{
  "arch": "convnext",
  "model": "image classifier",
  "dataset": "stained colorectal tissue patches (NCT-CRC-HE-100K)",
  "train_examples": 90422,
  "image_size": 32,
  "crop_scale_min": 1,
  "horizontal_flip": true,
  "translate": 0.12,
  "targets": ["tissue"],
  "num_classes": 9,
  "isotropic": true,
  "norm": "layernorm",
  "activation": "squared_relu",
  "mlp_ratio": 2,
  "dropout": 0.1,
  "inner_norm": false,
  "moe": "top_k",
  "num_experts": 32,
  "moe_every": 2,
  "expert_mlp_ratio": 0.5,
  "experts_per_token": 2,
  "shared_expert": false,
  "patch_size": [4, 4],
  "conv_stem": false,
  "layers": 8,
  "width": 320,
  "kernel_size": 5,
  "loss": "binary_cross_entropy",
  "head_dropout": 0.2,
  "residual_init": "none",
  "optimizer": "cautious_adamw",
  "lr": 0.0013,
  "beta1": 0.95,
  "beta2": 0.999,
  "eps": 1e-06,
  "ema_decay": 0.99,
  "steps": 34200,
  "batch_size": 256,
  "epochs": 96.8,
  "lr_schedule": "cosine",
  "final_lr_fraction": 0,
  "warmup_steps": 3420,
  "weight_decay": 0.1
}
Rows from expert 9 of block 3, named by matrix and row number. Rows with one number belong to one neuron. Each number is 500 + 25 x the weight over the matrix's rms, rounded and kept within 0 to 999. All counts start at 0. Numbers have three digits each.
# up: expert up (model.blocks.3.mlp.up, 32x160x320), inputs 0-319
# down: expert down (model.blocks.3.mlp.down, 32x320x160, transposed), outputs 0-319
up.77:498505491494528513475512506510550462491472487514519522475514530474515497521504482538516516495496463496483509532499503490471476502516535495499488484514495511513493500502481530518441493494521453502497496515510491503499496518495532513503495469528487455549494459511542484459481502477496499495485504559489505522438523510522476507490513472474516470527540496505509497515502461493514492476514501526484530539494494474488511501492495485494524497523497505466521526491497517504503480506507474491527520524457513492504454499473497496490485467463517503519494467493477499541500482461492531499455509495465508521506488494497486502545545483497502492524493540495481494484508499491480521519545470481510502499510535528505495536496512494495516519532499506469520510469500539516512529497488484506484509514480489522506522488518495516472515499491505529492512464462483509502476480481502537516510518511478501527490534490505496505476477529493484501511507516474508473516495513499478499491497
down.77:514494520510490511518481487509449530489489513477457484496531493483519498507500511516502502505490460489497495521488487482465532489495470489512507492481495495516498504497494524515502494501507508486499512496512454485504507476508523489464481526479437486511486483539500481468494482474504492526538483508481535498498488506464488455483520502517509486489494502493475478470502499521467477486496485486468501508496486529486503493537479502501480509482484501489484507522502497485505488507486498493552491471507479522495507489493512447521502506483508515485515468503505459482510499505492522483516508488498493517489510535513492480509517502500544524497516517513498470520508510491497525518508516514474508504539519524516485506477505520525513530488466479505504518506496486503490528496513524507507511499524516493483483522490543504484490505500489484464500496496499507487516510513531517498509521518473506493480479513487506488475503490511510486491504505521489477468502507519480464493503
up.78:494515503498512505515502508505499498509491495493498512498494504506501491496493511493510488503512500502504499485496504495493497495494504497498504498506505495503508500512494507509503502499510502496494504481497507495511507495496494492502494501499503495485497495507509499505508497501504503501498493493496505518493501506495487498498503490505489501503507496497492501495497510501494501496496493492491495495498504499505510512511492500492510496500504510501507509506496505501501503512505493497499500502505501498511497503496498505498523508495504489503498504500503492499502503495494498501502502501514493502499484502501498507500498495498495506501502504508487503483504484493496505495504501493505502493497498505502493504493499510503484502497495503508501508499502498486502496488494520497492508493497509495507501510491508507493486506487500507504501499498506509491512494502498503492511508510495505500495500499498497506486505505496494509500506494503512495496496509499519497498502
down.78:500505507503507501496498493505503499488497498501490500493498497500503501502504499508495497503491513501503495502494509511500502502509498505503502500508512504503494502506501501507494498500491492508510500496504499503507495498498498502494500503501493495501491492499500497491492500505498497512508504505501503510506504506492499490508504503509500489514501501500498501500508493496497497499501495491503506487493503501521499485490503498503491502506496498506494499507497498504489503505491507490508492497504499493505501497510494492492497499490493499498504501500503502505494495516494508486504487505500491500499498499488511507511502494504493499493501504505497499502502495497491512495493498493513494498491501500501500496489503493504504494507496505506499491503495499503515487485498500491491509496496502489490499495487496503500490497499512504509503499507501515503498496493499503504497491501496501514494505489495497514505490492502498509497496500499505498504488496500500493498505
up.79:537510461522507505502524494485516522499456507519512502463510524517505498501507492484528488474522496501495501530512501516516502523471458466469482490486452528466479514497500495507472479529483488529482520513510488496506503522519497510476505486513496516516486523481482483447474508483525481518485484542514500529524515509492461509512521510513527519493518478511529491505501494523494475463493489541511482489469523480477493515511495501503463458514489479488547484513494479489491532465495526440506504533481515544500474484463512495517484466444498502501488498459495476504504509507528502508490519480498481479480512500540491522560518492491497514521483525482508512516488488522493480496517472530485510498478497490501504490514483489548519519531492490490519489490495499483504484527491521508507493522475506497494534502481478503497455475507456506495555491496527471506516486482528500558482535515545531475547477505499474453512493532528478470511486505485529445500488512498503479495500
down.79:512493527501499520511501522511483485518508511499483494535511503498527536481486486502508505554509432510505526521520513506476518504524477491529492522480481517468508487507504464474492467507503469517485507493536502492503495522517542480517478509466501509515504495512519456466467484501552548536517526507496465487490518503503513442512513482512520496519513525489504506484508507485516468462480488505516492483489492541482484512510521502521502502505495477472481517496491523513508509471501452469538495500531495488494472520512499484477485488497491487531504516493486470532516489511493526487478481469488479515494484497506505468503523504502506516493457514484508486512497537541456529510486494468498489503517547484520503473487501526520518514488467516500527520442498474462526496476495568491496478503484518500521510479496510515502525493494510498500506515511493505504484502464520498505485520499458514488459463494505500496483512477522528493480517476500490477500489486573472490494507
up.80:536453568481461492550484524511444466484494446492512494480512495482512460474488493535492460514524536432505466522537452499483504523476522518528475496520523570494500489464516503529560516509508499523483417582518512471493458496495494537532608480484501513481528508508515512526510463495503464511493529465492471481499512500578488471560500556483517497496490576528565527473504512467501481446480494543493490504532469492528510511509504515462468503545509523477510491501514522464479493472526461514492516450505498473463498488503536453530524582509501527500540520517456546493517498472500464455557521470444498511515514493491514428521509505500521511498490520509442517500486452477528579471497512514502485534517508498459485550492511456460523500466507463526533509474475476468503461524553480498432551491440531475470509489524485504576473491520514481467536578503524488476396477496493465418511475503440521471498551483490464483524525498489526500515471484496462472475517481519532534483541
down.80:490512451517500460488447487467481493487487530513411493543464506483461483465501498442501460537538485526515496510489530528460526522524498511506472535500498473527453485455551473460537474408510498558443520482552496458554540552555543544514517534505473476473512462489490465567500498531514516507500573506478524456479492490446431452515465482466486441517462486526461520466522577485483518471477540521551552466524496501554534508508504449506522452545460501496503548497542474506538422483507460478563549570476459488518460531470493535521489484469517495515464493507447545455518490453513511533534506515472445519537497489464537463464532558553523466498510511528503498516558531481446498515508490490487488496490507517465472517507510520538443439460513509462453547479519533487469486474531526548521467503515467470512477468533472520459448546494550555534555510549477491529480478504520521440502446498501476439548536483531511495532542500497507470450546536484494445520565479515511494529498
up.81:563453516464507498528449489520472517532453486537519505496497536478529525512499493466451481490496522510462486484505476499539519510490485479481488485495510479487465488490502496475491465472512483493536488467530525513479545500464463510502520508528461537507542498505507547544492556466492512486487521472525484468440494533522560545523514459491519505493518492501513518468512495492494482487479504475434522507475527562536498530501543509509462468483506528511502491463481491461501538465514554499513495484550479524479505515476529505488508479472514495560502541487502521429503529549538501492503544523503511496486535574517495512525500515492526520511499509551455498546484508478558497480572489479488483521405491479521481505448502467531480430487502522469515458472490497487457468513473505494497478505463491482501494495469507484515495496504530524581520482583481446512526464484527518496476468515518535491469484456480494512481507518465520509472487537440564466470487491515470420492504
down.81:496497494477489488505481489502487511514490528464463482515426466500547473469487537478498516511493479490509475457503473519446423469518511475511503470519463488488482497508460487480527474517526554537504499494494526523520516500493514544530504516503490471531448516526489473480478541459474475525553486483505531515512493503504518465553488518506518507545493487539526491499495539488472505449540528488519464499471500487504521519459483476493451492491482480491486473564536499560489503462488480494474491484536501464526528512487465511504492511472508497470488461528494484478521538559487522483528506480528491522459479519495532487504543492471459524492470495510530494500512494493482486519490465430498510478512508500505495484515536493556519480505459487473523470453507447481481491494492536531526491454488495524430498499519475477521503552490471492479530487528453579495509528469491498485475558465468451481496483541547485515490513469518459464504486476501499540510516488511484448490505
up.82:481507444504502506552504515464505498501472558518556467541529522529516502531495474478519439497478499502450490486494509482425465527490451525470488494490419508461504513491520520487442459511514492478448576505463473509487466488528502489474544504537523487515497506535517519423501493500464486498521507486553487520489513531495500558514483448461522476522523447538537528543587434521432475526545480496486528499499531450499500553540507545543493508517485477563495545472497501491476532432500480442496509482456503575493452484447511510494507402437506546459507480525479499501438512457506498479510512506524501512501531463532479507496534531496467513524460433477474509508536565495543513527514462495561509506513518536503486424508481492540576553524488467490515499482530477521520509491478491526525458502449474489547464499451466499534500501503535544533567489449477482504495516515487538511449473486549555484496549507485479465491483550505537487495474537505507491557477507522480454444443
down.82:521503528519472527506468531548492489489513502558441499467520462443505517483495475481538514537504463487564501522440511537524538469520475470478497495503497489485519453502482469512519428530503524533481453464535522489542476555502530488494545554502512568488506540490469464482428448495508511436517517567526469486505494423473510406528484474500487498608518473470500508508490548469461459474516486541501500524481457558504437511485491495489518516526492492461474466460500473564430544488502546467531528478501519536512490521483473534488501506496520489504455498491472476510504443514532521467511491438494504502504479515511546526508513458498539535496449507452509540528516545577477525490480485504492495526483533482534517542535481534513494546521462487502536507489463476512530527397485569505476465491480534510467493488496483510539515447425525532478570520507566538485484498419550515515496468498484517499496457515508520495471489472529534489474474516511453497534480496571528477487489
up.83:511445608508522500539446425479428460501485556523505487433516526496551497478511519540493433512496565437476474558554493516507507508532471479510502535506556581495469512450515475522533484554487501498471425555496507474476468491577532504556564522536463515494524510499490551545500468474514476535487524482506489509542502503488458465549507521466465502483530457548534492448504519498483488443407567584474479537521530440517547536482466471473453458573514517443502436470537505502481511457463509427500504497544444459485465512539523492545536566442431548521538496537503441512515518486544426452573486533434457506487500542535469419478499504551456467514514436469541533459455439511543553482505565481526475527495452507471484518456460440512515524447551544525478506481470495441507492537578537545474516465477476509506462480531530461554519492489492470493573487522513517523455480532511581496516493456570540470554455477513420479484513483519595479528471504493559438474546477548520504530499
down.83:473577471488520427511450483493494434489583478488493523588466560469485472473517466504492505537517449492530545573455551542409470531490487532475452490508448465515466539457550453497500485480487505515476525553543456469520537557500549584563455560533534529453506534469511518574512509557554524497449496502503557477507572491479456374524470454493450441480514509525537522463541525502474458455557524529552485437495511514520521452460530439517549514563500456479480500502510478526552489485488544421511502556485439495539438505461521486507495465499487512482508542453500548501482468449451556505513505506456496529521444502430526478451491539511513443464485493506508507499487509503450521485454494436549471466501482517504515473502478483614506440482470513460440536431576460531524462435528536511461530489535514457533482493474498537457535540445543551466553548549480528574446475452517506450463477500454532480477503533470479456525519519519582474476566536488498437509487522533445431495454
up.84:495518471489500499495486521517531534534498514515478522501469495528455498503499500471531504524520476520497510514500498511504492519478541487512539460479498505497512484514506515531450502491512471498521532527474499492490491512502501491489496526501482470512501479494512513475520494519475503481495507495517486506492515500553475508469506477484536497517466507471497499490518498507509500522521490531463500537476504524481483491498493485489490509483505496528548481498513482473475475505498499519539508503512532497515485484492490502504497510467511483497497513531501517476490484491479490524502503482488499538469474458510521531484529500490498503520490512551459507495513519492466512508519481502506482528452519502495501498490494477485491522526481494454484493500545501489490501508439478501478519499517480532496505507490474533484516509514511471511519486485478499509509495487499496520494520483485532487510529496493507444492516523472474486494505487475522474523485506481481528498481
down.84:508484483504503503536499477515487490490485499527441505494504493510529498498514518508506515508491490461518486505505474510477492483476489485529514521508519501512495525542524485526482487514485480526493507472509470509477487458478548506508486515490472491495467489494507522499490513491482486512517494493496550499533473499469454498491522516529514464528513481522520488516500513511506506468504506459488487496487483490501513488484482490506475484487490503497503503503513491497487511495486458479519488492492479469508525516491488486509512501491507510481457467521482506466487501517487516475516516505513507482540492522536502494482507470497505503482495488544505467473515488482466506522510540503518528489503459535508492521481503463512512540489486501504480516498514506502495528521548477542464488487476495510511503489479499496531501489513491527486542498514497491498497526533486498499509489545475499487491499482515515491482490506481503504509498524500519506488511507488488480500502
up.85:437509425525548534461542541523574481496503576489552499486552494523544492523512493480444540504468422551472528509478488484496470511532523478483518497506442464508543479544467469464425523483476477523441491511473504508502480483528494504478463466538540429537521490528544492478496532490556447518554524524492548494508488523542462544481537480536473442549450534422549513539478484465495546462563439484543512471445551507477452537510533507503529548459473502549484523469543546469503498489585542591494511500450542400523474494473491499491457505442500511491454535448567418546532446483525567562542476462487533432494466409497535543450558422543533538508472512450497563516572528563471542525513450493465495496532504504482460463554451564510492534582515476497531498496467527521476502527489467482489479535482511539489506471538450520484528479515520576545543464402509496525510481523484481495514562501474520526536446538484491579479513529518545479454455459520445487524453507509566521442454
down.85:551471490474507545539483436517501480499498450493443486492523445465450497498441453568485535501518434482544544531580487505461525443504514449469479516497540493561536471506539454537425473463544507515564423516494528533510524531467516528497536481498459471540461431546537508544486432487479493466458525500542585457429449470452553472484501530489541438547504489559477499495557514502549517534414570545474450484561466534491417525414443452513503480514504502480508482566563501498498536450496508496570527464433485489539521542413488446461509512440508486435556446494502468469482464428453538455518395518466476511542514510413491540520480498506517458522584485518456505521555494469464528478445537540519478512454524558536462519564477467521465519531524496498477470506468550538530541495557456484483454518420565466425447537449499505502463489496523479449537503475513474525541471511457517538531527454473526493500496519491545475434544490493439509469465496512493491461528542517558496447464
up.86:532528458460504504496519503480513523480495481497505505518491517497517487509505493504476508507507490488526507504493509510490504479522504494500508505478515496511480484488491487517457482471541450507516516486503493519495500496490487536512504508516467508494501477498526472496473487484514480500468517536496505517474493499501521487527514470490522493566523470505496485521508487485489470460521506537453524512496502494464497511494513467506496475485498507490516512502523505519497484466488473493524512524478465552486483509501488510511494491480493509516504473502492490509494503458478522482479488505494501493518492502503511516533526507524499473523487525466474476468515518495507505487547525512494515514513523533489503534476506501514543478509503512524536532460479555477513503511470500487472495504501485514498506492516504484510511491455517506485506523479502533492494498457479519539493508487523505503536481503499491485481515509490494512497493532451505471523510515491488489503510
down.86:502491512513515470507501517478472507494491518449484491501502494490524494487493520507517490515509474497481510538520494512510473502473491511502506517509482507515514494478483498503514494496499472479506510491515518497493504504484512515455504532507432474509492548520493480490487491482518509514560496495519506505513507488506488444491492497503498467507507499492501503518509500492506471474526504470470467512470500474491519520497507490511500508481482496497496502497497485525508466469489493481518459460488469487485518501495499470506501500472504502478472513478484510480510521518504530496495521489488475527487482519535545499503516499466495505528513517498506507508521532503505505491494474523492472503514482464527483513488516532519542508498498462516507507496508485509490511490498508529518472517500508505498481467495490511488502498471515525507474477495504483499523524494516491511536538492479475511467507485477481486483478485500530496471501491525485527518493503503489440490505
up.87:521504514500470522490524524515473482443520476496489501490497488493477478499509494481526518511510508496514496480487506505484497520496486495500494496511505495483498493493536507503491489505503497480504516537475510500491490483503495496523502517496495493513497523495492508488502490497508501483488481503504485532516498481482492510465489522500511520506511510496485501533510520501511502515476517502488471503506465463499504504502509499510502509513483498480502489510472492509531500524494504509500521535472516513509513491483518503477499470494521484524519497524492534495491502501492496484514524458487521491502489547506509490515508517493520511494511486484502515537489500512513495482513542511506508486518489499493505493484506503506491482477483482477525528477526481514517468478491508507491507480513480513488523516497495510519490495524453466501491525492496496498483510480505494463486484484504485493490502477514511508495497514512507506517532471494499487555525488461481513496484
down.87:502483504515506491502492499503482481487524507504491491517475508510497499515500484492491487514503525519503495506484506483508529494522502507516509495508519497479493509493527483491509492508478483511496499489516515499502501513525511484465488511484491484492508513520495500515489481520504492503507531504514499483483489472498478479537491501518485502508475510505482509495499501485507490504491520484522486464483497500539496494507505498495506491523492515505536512494490512513491487480520470512523510515500504468499479495501493536487501512483490503492501497541479513511519487516506521497501509502480479504507513475513510485480492510512500502507468479497513536510508503507486503501500513501478491495506490488507469512494530522502479466505496516508505509479497513526485463523504494520511498516509485496500495505518522528504479524524498499501530522536524499497516514504504501460499487501518485480527505493520483508490498503476515504506513514460522490506515478516517504516510
up.88:508497491520498487505490511502491514496477497508502499479508483505492499495492506502513490500483511507508497530506494510495497503491500499499490501491498512505502498498507498504502499497500496489497492486495496498492509491500494500496497500487489501500496502507494518519515495476521489500489504504511499496523510512505491465498506496504486508511488493519517514483498505493512493498492502481496496520495519489491489506505512472512501499535494495504502501511498490493504489482507502496501514498503479507492498495489503520508521515501488493509507479471502487498489485499513494496493510501484490509504487493503492506490509487504523511477493511488494479489479488499523462499531490493510485506500494503507488502503507514518502490487514522505544496482497483499497496513499503506487509487497492504505494510501469517489489502523509512525505494510503472485519521501489497512488491500514520488504475508496479482505508511488502494495499498485517464486515495510515508513504
down.88:514505493508503499507501496511497514483498510510484510516491507500501513489487505491510499519503487488494491505517500507487498504507513499492497523515493505477512503489509508495476501498496513504500504499495499485498509512500498504513517507495488495495506491484498505500519505495514501512481491499506501491515494511505505483515505485496491485507500503507513507482501511494499488505496496490513501491489508498483495519495488489508498500514498487492494504497514494484522501512493502487516500504513498494506505501477493499495499493508512488521492503504501498489495512511494510495511506493499491503484511489483502495508498527490512488504489495496511504502493502500486503500505495475486499487502510495504501498502486499508494498501488488492514505477504507502497506499516503479505508475495497498496501509502510501493494507501489494499507502503473519511493501500510511500500531503484478498499491517514499504508523514497506500493487509491511485509500489502510495518507
up.89:487535517470490516482503441517450515481472562574527487465546469517422538464495488474470457510511532520489534531477531463574519494482477489516528463459504496474508511518477455480512506501510499513471506503451479531464470490545489515472492515466487513509475495492478448569519487546466457417500502486450490496489516520472528506456513459475495504518506513481449446476500449474535505473520554477500494551464531523471507530507514489515496506476492456521530505470558446590547475544479498487491503509538487535516509484471519500479562505470466529515477531500513476486462490531543460509505573512544511517485517485495505572461484497519486492564493515494498453535485490497543519557511486499492477497466482491518534464545483547513493518524501519423479446479577403524525543521504448449533471498534487499529467476531486558443561513562485463514466507506523503497543515498500511520513464526513497525521494494469504494475497521495530520514421549498517501552493486565469478533491
down.89:484545536455476531481466525498498477536473483488514491494449496453522589499451443508464500529512451481527468463495496475510518491486537520489515510500485589522509475523497486492526495498517480496523485539468544499538491533506585482533471485440542494492485446536512472512485473532523471473477467472512532492505511439479517475485488518494540551504513557537497478455518482484485468515480515373449485503472507496565477468460499525557491550500471460465475505519499541563454509497536539537480547551563510502540490521467544484428499474426470502519558528518511485514450429500477528493510508480489431496501434499502478499522473477522498482537495502450515538553538507556423537488476523485466513506534556486527490457549474433515509477537437515496525487510503485452537511541509494515473476587500512557472493488482498480508511468468520552427552555480545542505545497443527521507449554484448497478454510584482475520513458481490544501454476485503556489495532485525506467533536
up.90:503497496495476489496510491503497510505495506494509491506511491494484499496495506501513498497507499502497504507505475493500504492514498504502498496494504501493485489492510493492506504490497505511493503485510501502505501497494499514497508502499506506509504505501497497486508507511502504485502511491500503503494513490490510500517497511507514503500509513507503498504504511489488516506503483504513493500492481497501491489490513497506489491514484493511500505508501507505505492502503500479489509486499485511498510506498500494500506499518500497518501502508498496496502513510482495503511514491489513506498520500507501499503493515510504484495501514505499502521494506498493516503519498506506489503489500507506500497501504506504514511498476502490517486486494493503492498513507494495484488492495481499496488503495504490525494499520513494501505509517500495505500504502503497483484477506501494500487495488498508505496501504499504492501511496491479510510513496501502495498497
down.90:522505498500502504488491501497499503512498489491487500499491493494502499492498501501502491503507498504505491491487518511496506505492515514495493492493490502493494494498503483505500495509508490492495497516502512494506510510506519497505508508486503499502493505499484492514482497496493505504502498511504505493500505498494509499500515502507487486507489492503493512509502507507490502493500506491505498490495501490522491502495507488499508499507494498498493508504496499502494511499496508493482501495506499501514493504500501505495488504506496504501515508503501497504509498504507506493504506494504506496507503497490505506494504503508487504503494510495503501501498496507496509497490502495498499501506509484503516505507498499500498496506488502502511507499506497500485505494510503497506495475498504505489499495496486506493497506496494502499503507509503502496495493485509503503500507503497486494492509510504506506503498497512508498490501502491501490525504498507509506516511
up.91:499518491486499508518502511485502498511502502509495518519488500497480510487503514504507500510492501470492503512493491503515507501493501494481506494504490509520504492495507501500497502500492475494489512509479513496499506500489493515487484510495488503510501493519515472511503499514504508487495494488500502497481517509497475476512494495500494499490522498498501493498506506492491494497487479495504508496504497514502501495503531495493505482514507506478494499526496488504496516510506515491518509508504485487503485496509521488494500495509492491481498526507507482508513481498485495504517493507478500522486483490484500514476511513491491488509503509488517505492510495468506522502506496506502510521510502496505494491490510509497495499516488499498502510503518502484508521500487503506504493491504504499498488505510501494478518521494505495485515499501513513513495498495502504507498516508486499494498496491508491505507492495482502502474513488475502506508503493498491509500508
down.91:529505492504501509484528473507491512516482502493502497504499488502494506496509509487498497511490504496512505503512491484508511530488507499497509512499509501509512522500496504522506510506499502489509521496510500493508517506496510494507488498499485486490489493516490506528491511483506500486495494496499521517501505496501509482499503519502508515525510504514490491494494504506492506486490495494500518498493498518516508496511487499497509521502507512489499518498502491505487500513483496509493497487499501507512505486510496494510522504481490504512488493501512486504494498519499511484493480496517494483503475504510493511491499509503484511493500489505496499512503497499489497490488520513492500492488492499506491503496500487514501502522455518485491492498507471475503488487500513503505506519474505507481508508517499506481495508500502521501498494507499491510496480476488484517492504505494510500502498483502509509496507475506495497520507495498498498490505516506492499488520
up.92:469509476489449501481523537523506551506460471519524504515488460504525487496468484517527433466489498523469526439522464501491526493444524491461514505476499510460502474488523526476506499492509484507516461472519487495493557468503478478476512518500491509519515514495547544440505498503474480529550537481520503503497508469530487501537488501487538468501483513480534558530506492495482514472536480497515491471502477548487481497535537521533507491549499527584446529528536514525497496469496519432521538483511450552485525513517501507533493521508548527525518490485491491454508472463466502534470504482466503510502469440501510503496534416528557518497496538510512514510492490535511513473531482500517480460455479528480524495522510513534509516505449508483558474484464483491451485461429432517516503507504515496516519532496491533502467493480497560535512487500511489481500533504485483476500500499473533470448502467528485528506455520508527510483516501484499479476485521539520465484526
down.92:562479484511498506484507490456532519491496490491458442503483473510484512502519499484501492532514475513458512459452517533475547470499524450496501516507507500462481468487486488463456467488490479476529502518450483511512512518512517546519487507492446477498481482503477503553461487483497486517522491513503502502487508507513542485484526493480507466521463474512523470507497520453503487456506511498517509502474497471485473511531489449493490459514528510501538547510504496474491507474501452517569540464515513511512439510487493526528494529511449500507510468483522482488506521463511566462541495485553482467534458563436533467495504497516506492478474496563524507490485514519492537524526544458476507467498504482477494542520501507516446500519483498498475542517502496487487495491511477518512500417509492466462473506515482511475490512505484476458505510523460495494475518502492501527506521521481460516476509550517485496469518534510478522506477515509503496549509509527503515492445
up.93:529466473471529474472512549465568502487516511503460526495506499448491485572420515533488490496569487485544457517477446497498531531515555507503534436524485498490548477493500524500471491485537476552533491509528522453494524441471479520477465493457432503519480470459443479518534485506452512528500473486513504526507517487557476503539525466445496481541522497490527555524509523521501488442491437516453538466446427557485464528484501525506481481462545506523544495496480510477509503499523586570528524492510523513471499528500473456490525492482522469505514545502496461511522506504544464526452460478483503499476482465471542494528501436536565449536454539529492529533525544482470500505500495523557485520466543473525517505460492480478526497566476480480481435477526511449456528559418426508465466482495465484520493502514486548510544518528530510556484498557496502526436499443466482455511537503453516560473462478474564503463500521443547480438519465458480484476496546527547560483528
down.93:544431428479511495546506476442497487551463511524466470532472445578559443484532547495479474566488512470450467472530468502486468502462486458544515518528508516459479459473532519510472472433518504517513550466518505496526526435510534545487535516453444471479444451542476472477572537482438488466492526450521571505536477503541507530504508476555524469563534472528494459485515513496530513436536563480466482535486465514521491532519457465470491507481462550535525501516552491495473469464477464505505471483495438456490519557503458496503535523440493533458483458509560463468531480496481584461524471497484492521547470517513528480480494471493526477506509505590474534512574486490514512538506514482542511463541564530481478541539517450508500490473471509456528497490529504505476520510509523580532447510493528490511517501530501568539456515493452545464534493572461448519480466497501483538513470530490449520528520456564509474486514506473495498514462478504495490468517518484459469512498
up.94:502504566507459516527528491477460523514476450504498495435485499519527501488479521523515488507502510479461514500523483493509491488474505474477497490504519548496472488539598508481472507507487503488508466500504499496496469473452508495502534505514500495499499485483491493485520506483502530523531499475542502513486498488532460477484492543487519501489499524515559519508496497500493510511512492529488501497503483488518485498511504495501477494518523517489485506504511508509488478472509506436493507519511510506499495479491511495515503503490522515476496486482482491497519493475495483483479553519459482521500498472504507486505508467515498487492482508487483500508483468521538503501487510508517476509495476516486500500520503458506527462507506479485535461503513540521515519518527500498467479487483499500483546522516497519511483493508508496494522501489519509485470499507512443451510507515487529483518521465524499471509442493492503498533511506500534444467503509488520483507495
down.94:529512497512512486509495485517538501497500504503482486523477527474488452495515491514478493490485501476504514493441544496487541515498517505510502504534482500471501468508492519498515483513481500501480503477492465508501493519517536477502456525498515478493517489523502485536478486521512511521494492552497545510495506475510508481486502498511491496531464539505533483487498494481531482491508475505501478456495531524508483483509502492479496496530488529509532532508484515508498538537532511484541509480504498445519461494518517486535477495504475511527492509496504499508467509474466519502495486493519496501512507506482525491481490495493489458507455486542488477513483510504503524497508495444483503502520483519534536496508522511505490471528461472497492497479454518528502539536497507483520510505490512483511492519471526535484529508535493494508487507528508491505462492514506511519490497505469478500494472522501480510475494505511514531508548477467505466508478521517495498493497
up.95:506516581506457505504459477518513451491479549492509521465511563508529493476524511509483510515503519508494498554509521516540551498542469506488503532467542503464490517506490469475490448482474492477538513451454522496494553450522501513502498550529490508485495576508506516514518528521554514544508510499496487497466484475426523498529494498519462521536529508534446476467523462471480472509447502461482517532521521526516496491496500487506526489477515487478540492487476552513503513494469490502507506488499486461481480531486516529485513537542441494490497485550514410525516511482540449485565472520509468513513518537520482488475481498490474495526473508513497463518502481516516486484509560511481554525521484526526528527501504500492456504475463534486466519512515477458491478506527486495500488510503424503510453489501523477529535493547508467482452496534501477526526481488494531502490494489506482515494491462498452508468444513468510496503483499475501451497531518478494495498493
down.95:509523570517500459487497506462483475531481535528506530532477548527539489490495561511515468500549486493514456524497489518476521555489476534552492533520511491511495537479478536484471492503510487495522506519590485457512500534490530552515493525508524530509475504478505501517498509479511485493464494478509552497511517481469477465504494505472460469538486504546537484464505479472482473474521514508519518462513505514527506494489504438509531547495499505495541524467492484504517483483505464453497522492489471478463533485521482524495499466518465501509477484492483528518493485510480546500474527546515444483488467430497495485468524531478528500531451517492518532530557530523476496528465477483491423463517506482497486464504473542515505481494447506468517515452512468510540440477491538543512474533449489511501514468520487544472482521452528540489492533540464455548502482479538482486433501566491493492462488484572536494468516459550497478466562459523523475458457483524506471485502
up.96:585503488536489464522533474529482506531455484508486484520433530511494477494488517493479510522457496502546483471480505529471513472490481480472516532498459470483482504513478521479559520512463479523497524431521503518528508530519515485495525512464482527515521495472489503482486503542519524526497499497512484500505486542509550545515518532515489515484485466539483509494525491475486463480503526492531513486494555550523482508501462569579481478478494496537495528553501488517465482531475505554525466490458458527504523532480526522511509496520509496520511496519484479481524487518535493478513505496548490515481525547537531534495530471478506498501491510474517487509470454470506438476525475506509477510505500462487502518473500512541478477482491522520458457464489456486513508510513471507520439505536492484504500484545491489550510468525476482527468488550502482508566506497514472506494461454521515469510488478496516492524474474480511513487475484482490528492521490559472445504521
down.96:515489553491523499519501513433509486543485551445503498486447503546505479489464488505508490536517474543470513438514475509501512484491555498535510493547520483446494527500477473494458513575517517524470465511502511502483485520491525497488482511500520490497487538543471475539485491492497543507507500496508536491516503481524491479497496477511540511517510524505521468523494464503518497449486508514499512460495478468538488546539510500484489535542449474509516518486529548505485495443509498488480506485552523453491440509540481473487551511505466471507497525531501502515537504506498494521502509523498487530489494443486510502484516464477462491490450536495514512476506551489505505520491513450481487488491532486520485481478530517499531496532461487499520501416495456504477495528493493503473467506463497522507498471546548535517484506529510484538501527474442487508500540483525511532475510474470471545497478499529491545534512490483447496462516480470504546516479450512512518499505
up.97:493498539483491488499495498517461483514491546482537499469553471464466505472488499503523497507515501515453478497523476543499543516507496505491503471494509515498490493498537522540549488520510496464436453448511483510515549470534516491561534543527488536562562500482514481415522515493484505483520519488470502514471519497520510465490523476479501467489510477516564504515469479517483566438473493555463490497504461476477453536496486497550502500560507490484460447475550527523518482489479485501486535464432516514473439526460491491503514554419514539473494458511476514514526507479505461495507519510462459464527533475544478499513540527501497485522498465518554515502483522534451573508512500457496491472461455523479516489429478510492518486491492498442526480426517509506534505529493477539497548495506463490512487481529513505511524554464529491490565496458526521545456524516515580457469434478505572474542486498517559460492521514550537516542465449500451478546512473496485549453450
down.97:504542496542527517411474511480497465502507468540491488526488494476507523512463479487496533548483526518498568528441517512465532464477518485486499479507509522512527522466526466530545450513513423519511488572524473528546474523525538474513492525514485518490483505509510471562460454511510517484539513492501570530485504454446481406508469522496480473476466506517511528500503466492480493504515561517489436453510489507472527495499517467525528507537536441472510613545508471579519536467506519451518502501473457507535442490499533457509519521518483480468533535538484505476476491470543520514481478448495516528596464532433515474491493507532530493450495501506476500505514495467455586507441521485519486511489479475507524494530498530516487522543493509472505519498518529494504533452465517524465519505461502463490511506484506505497477539470547499492550567489530508568497509490504524469495471471508527475476523548494503482508480511496529543449515523533494438525521491552479512491526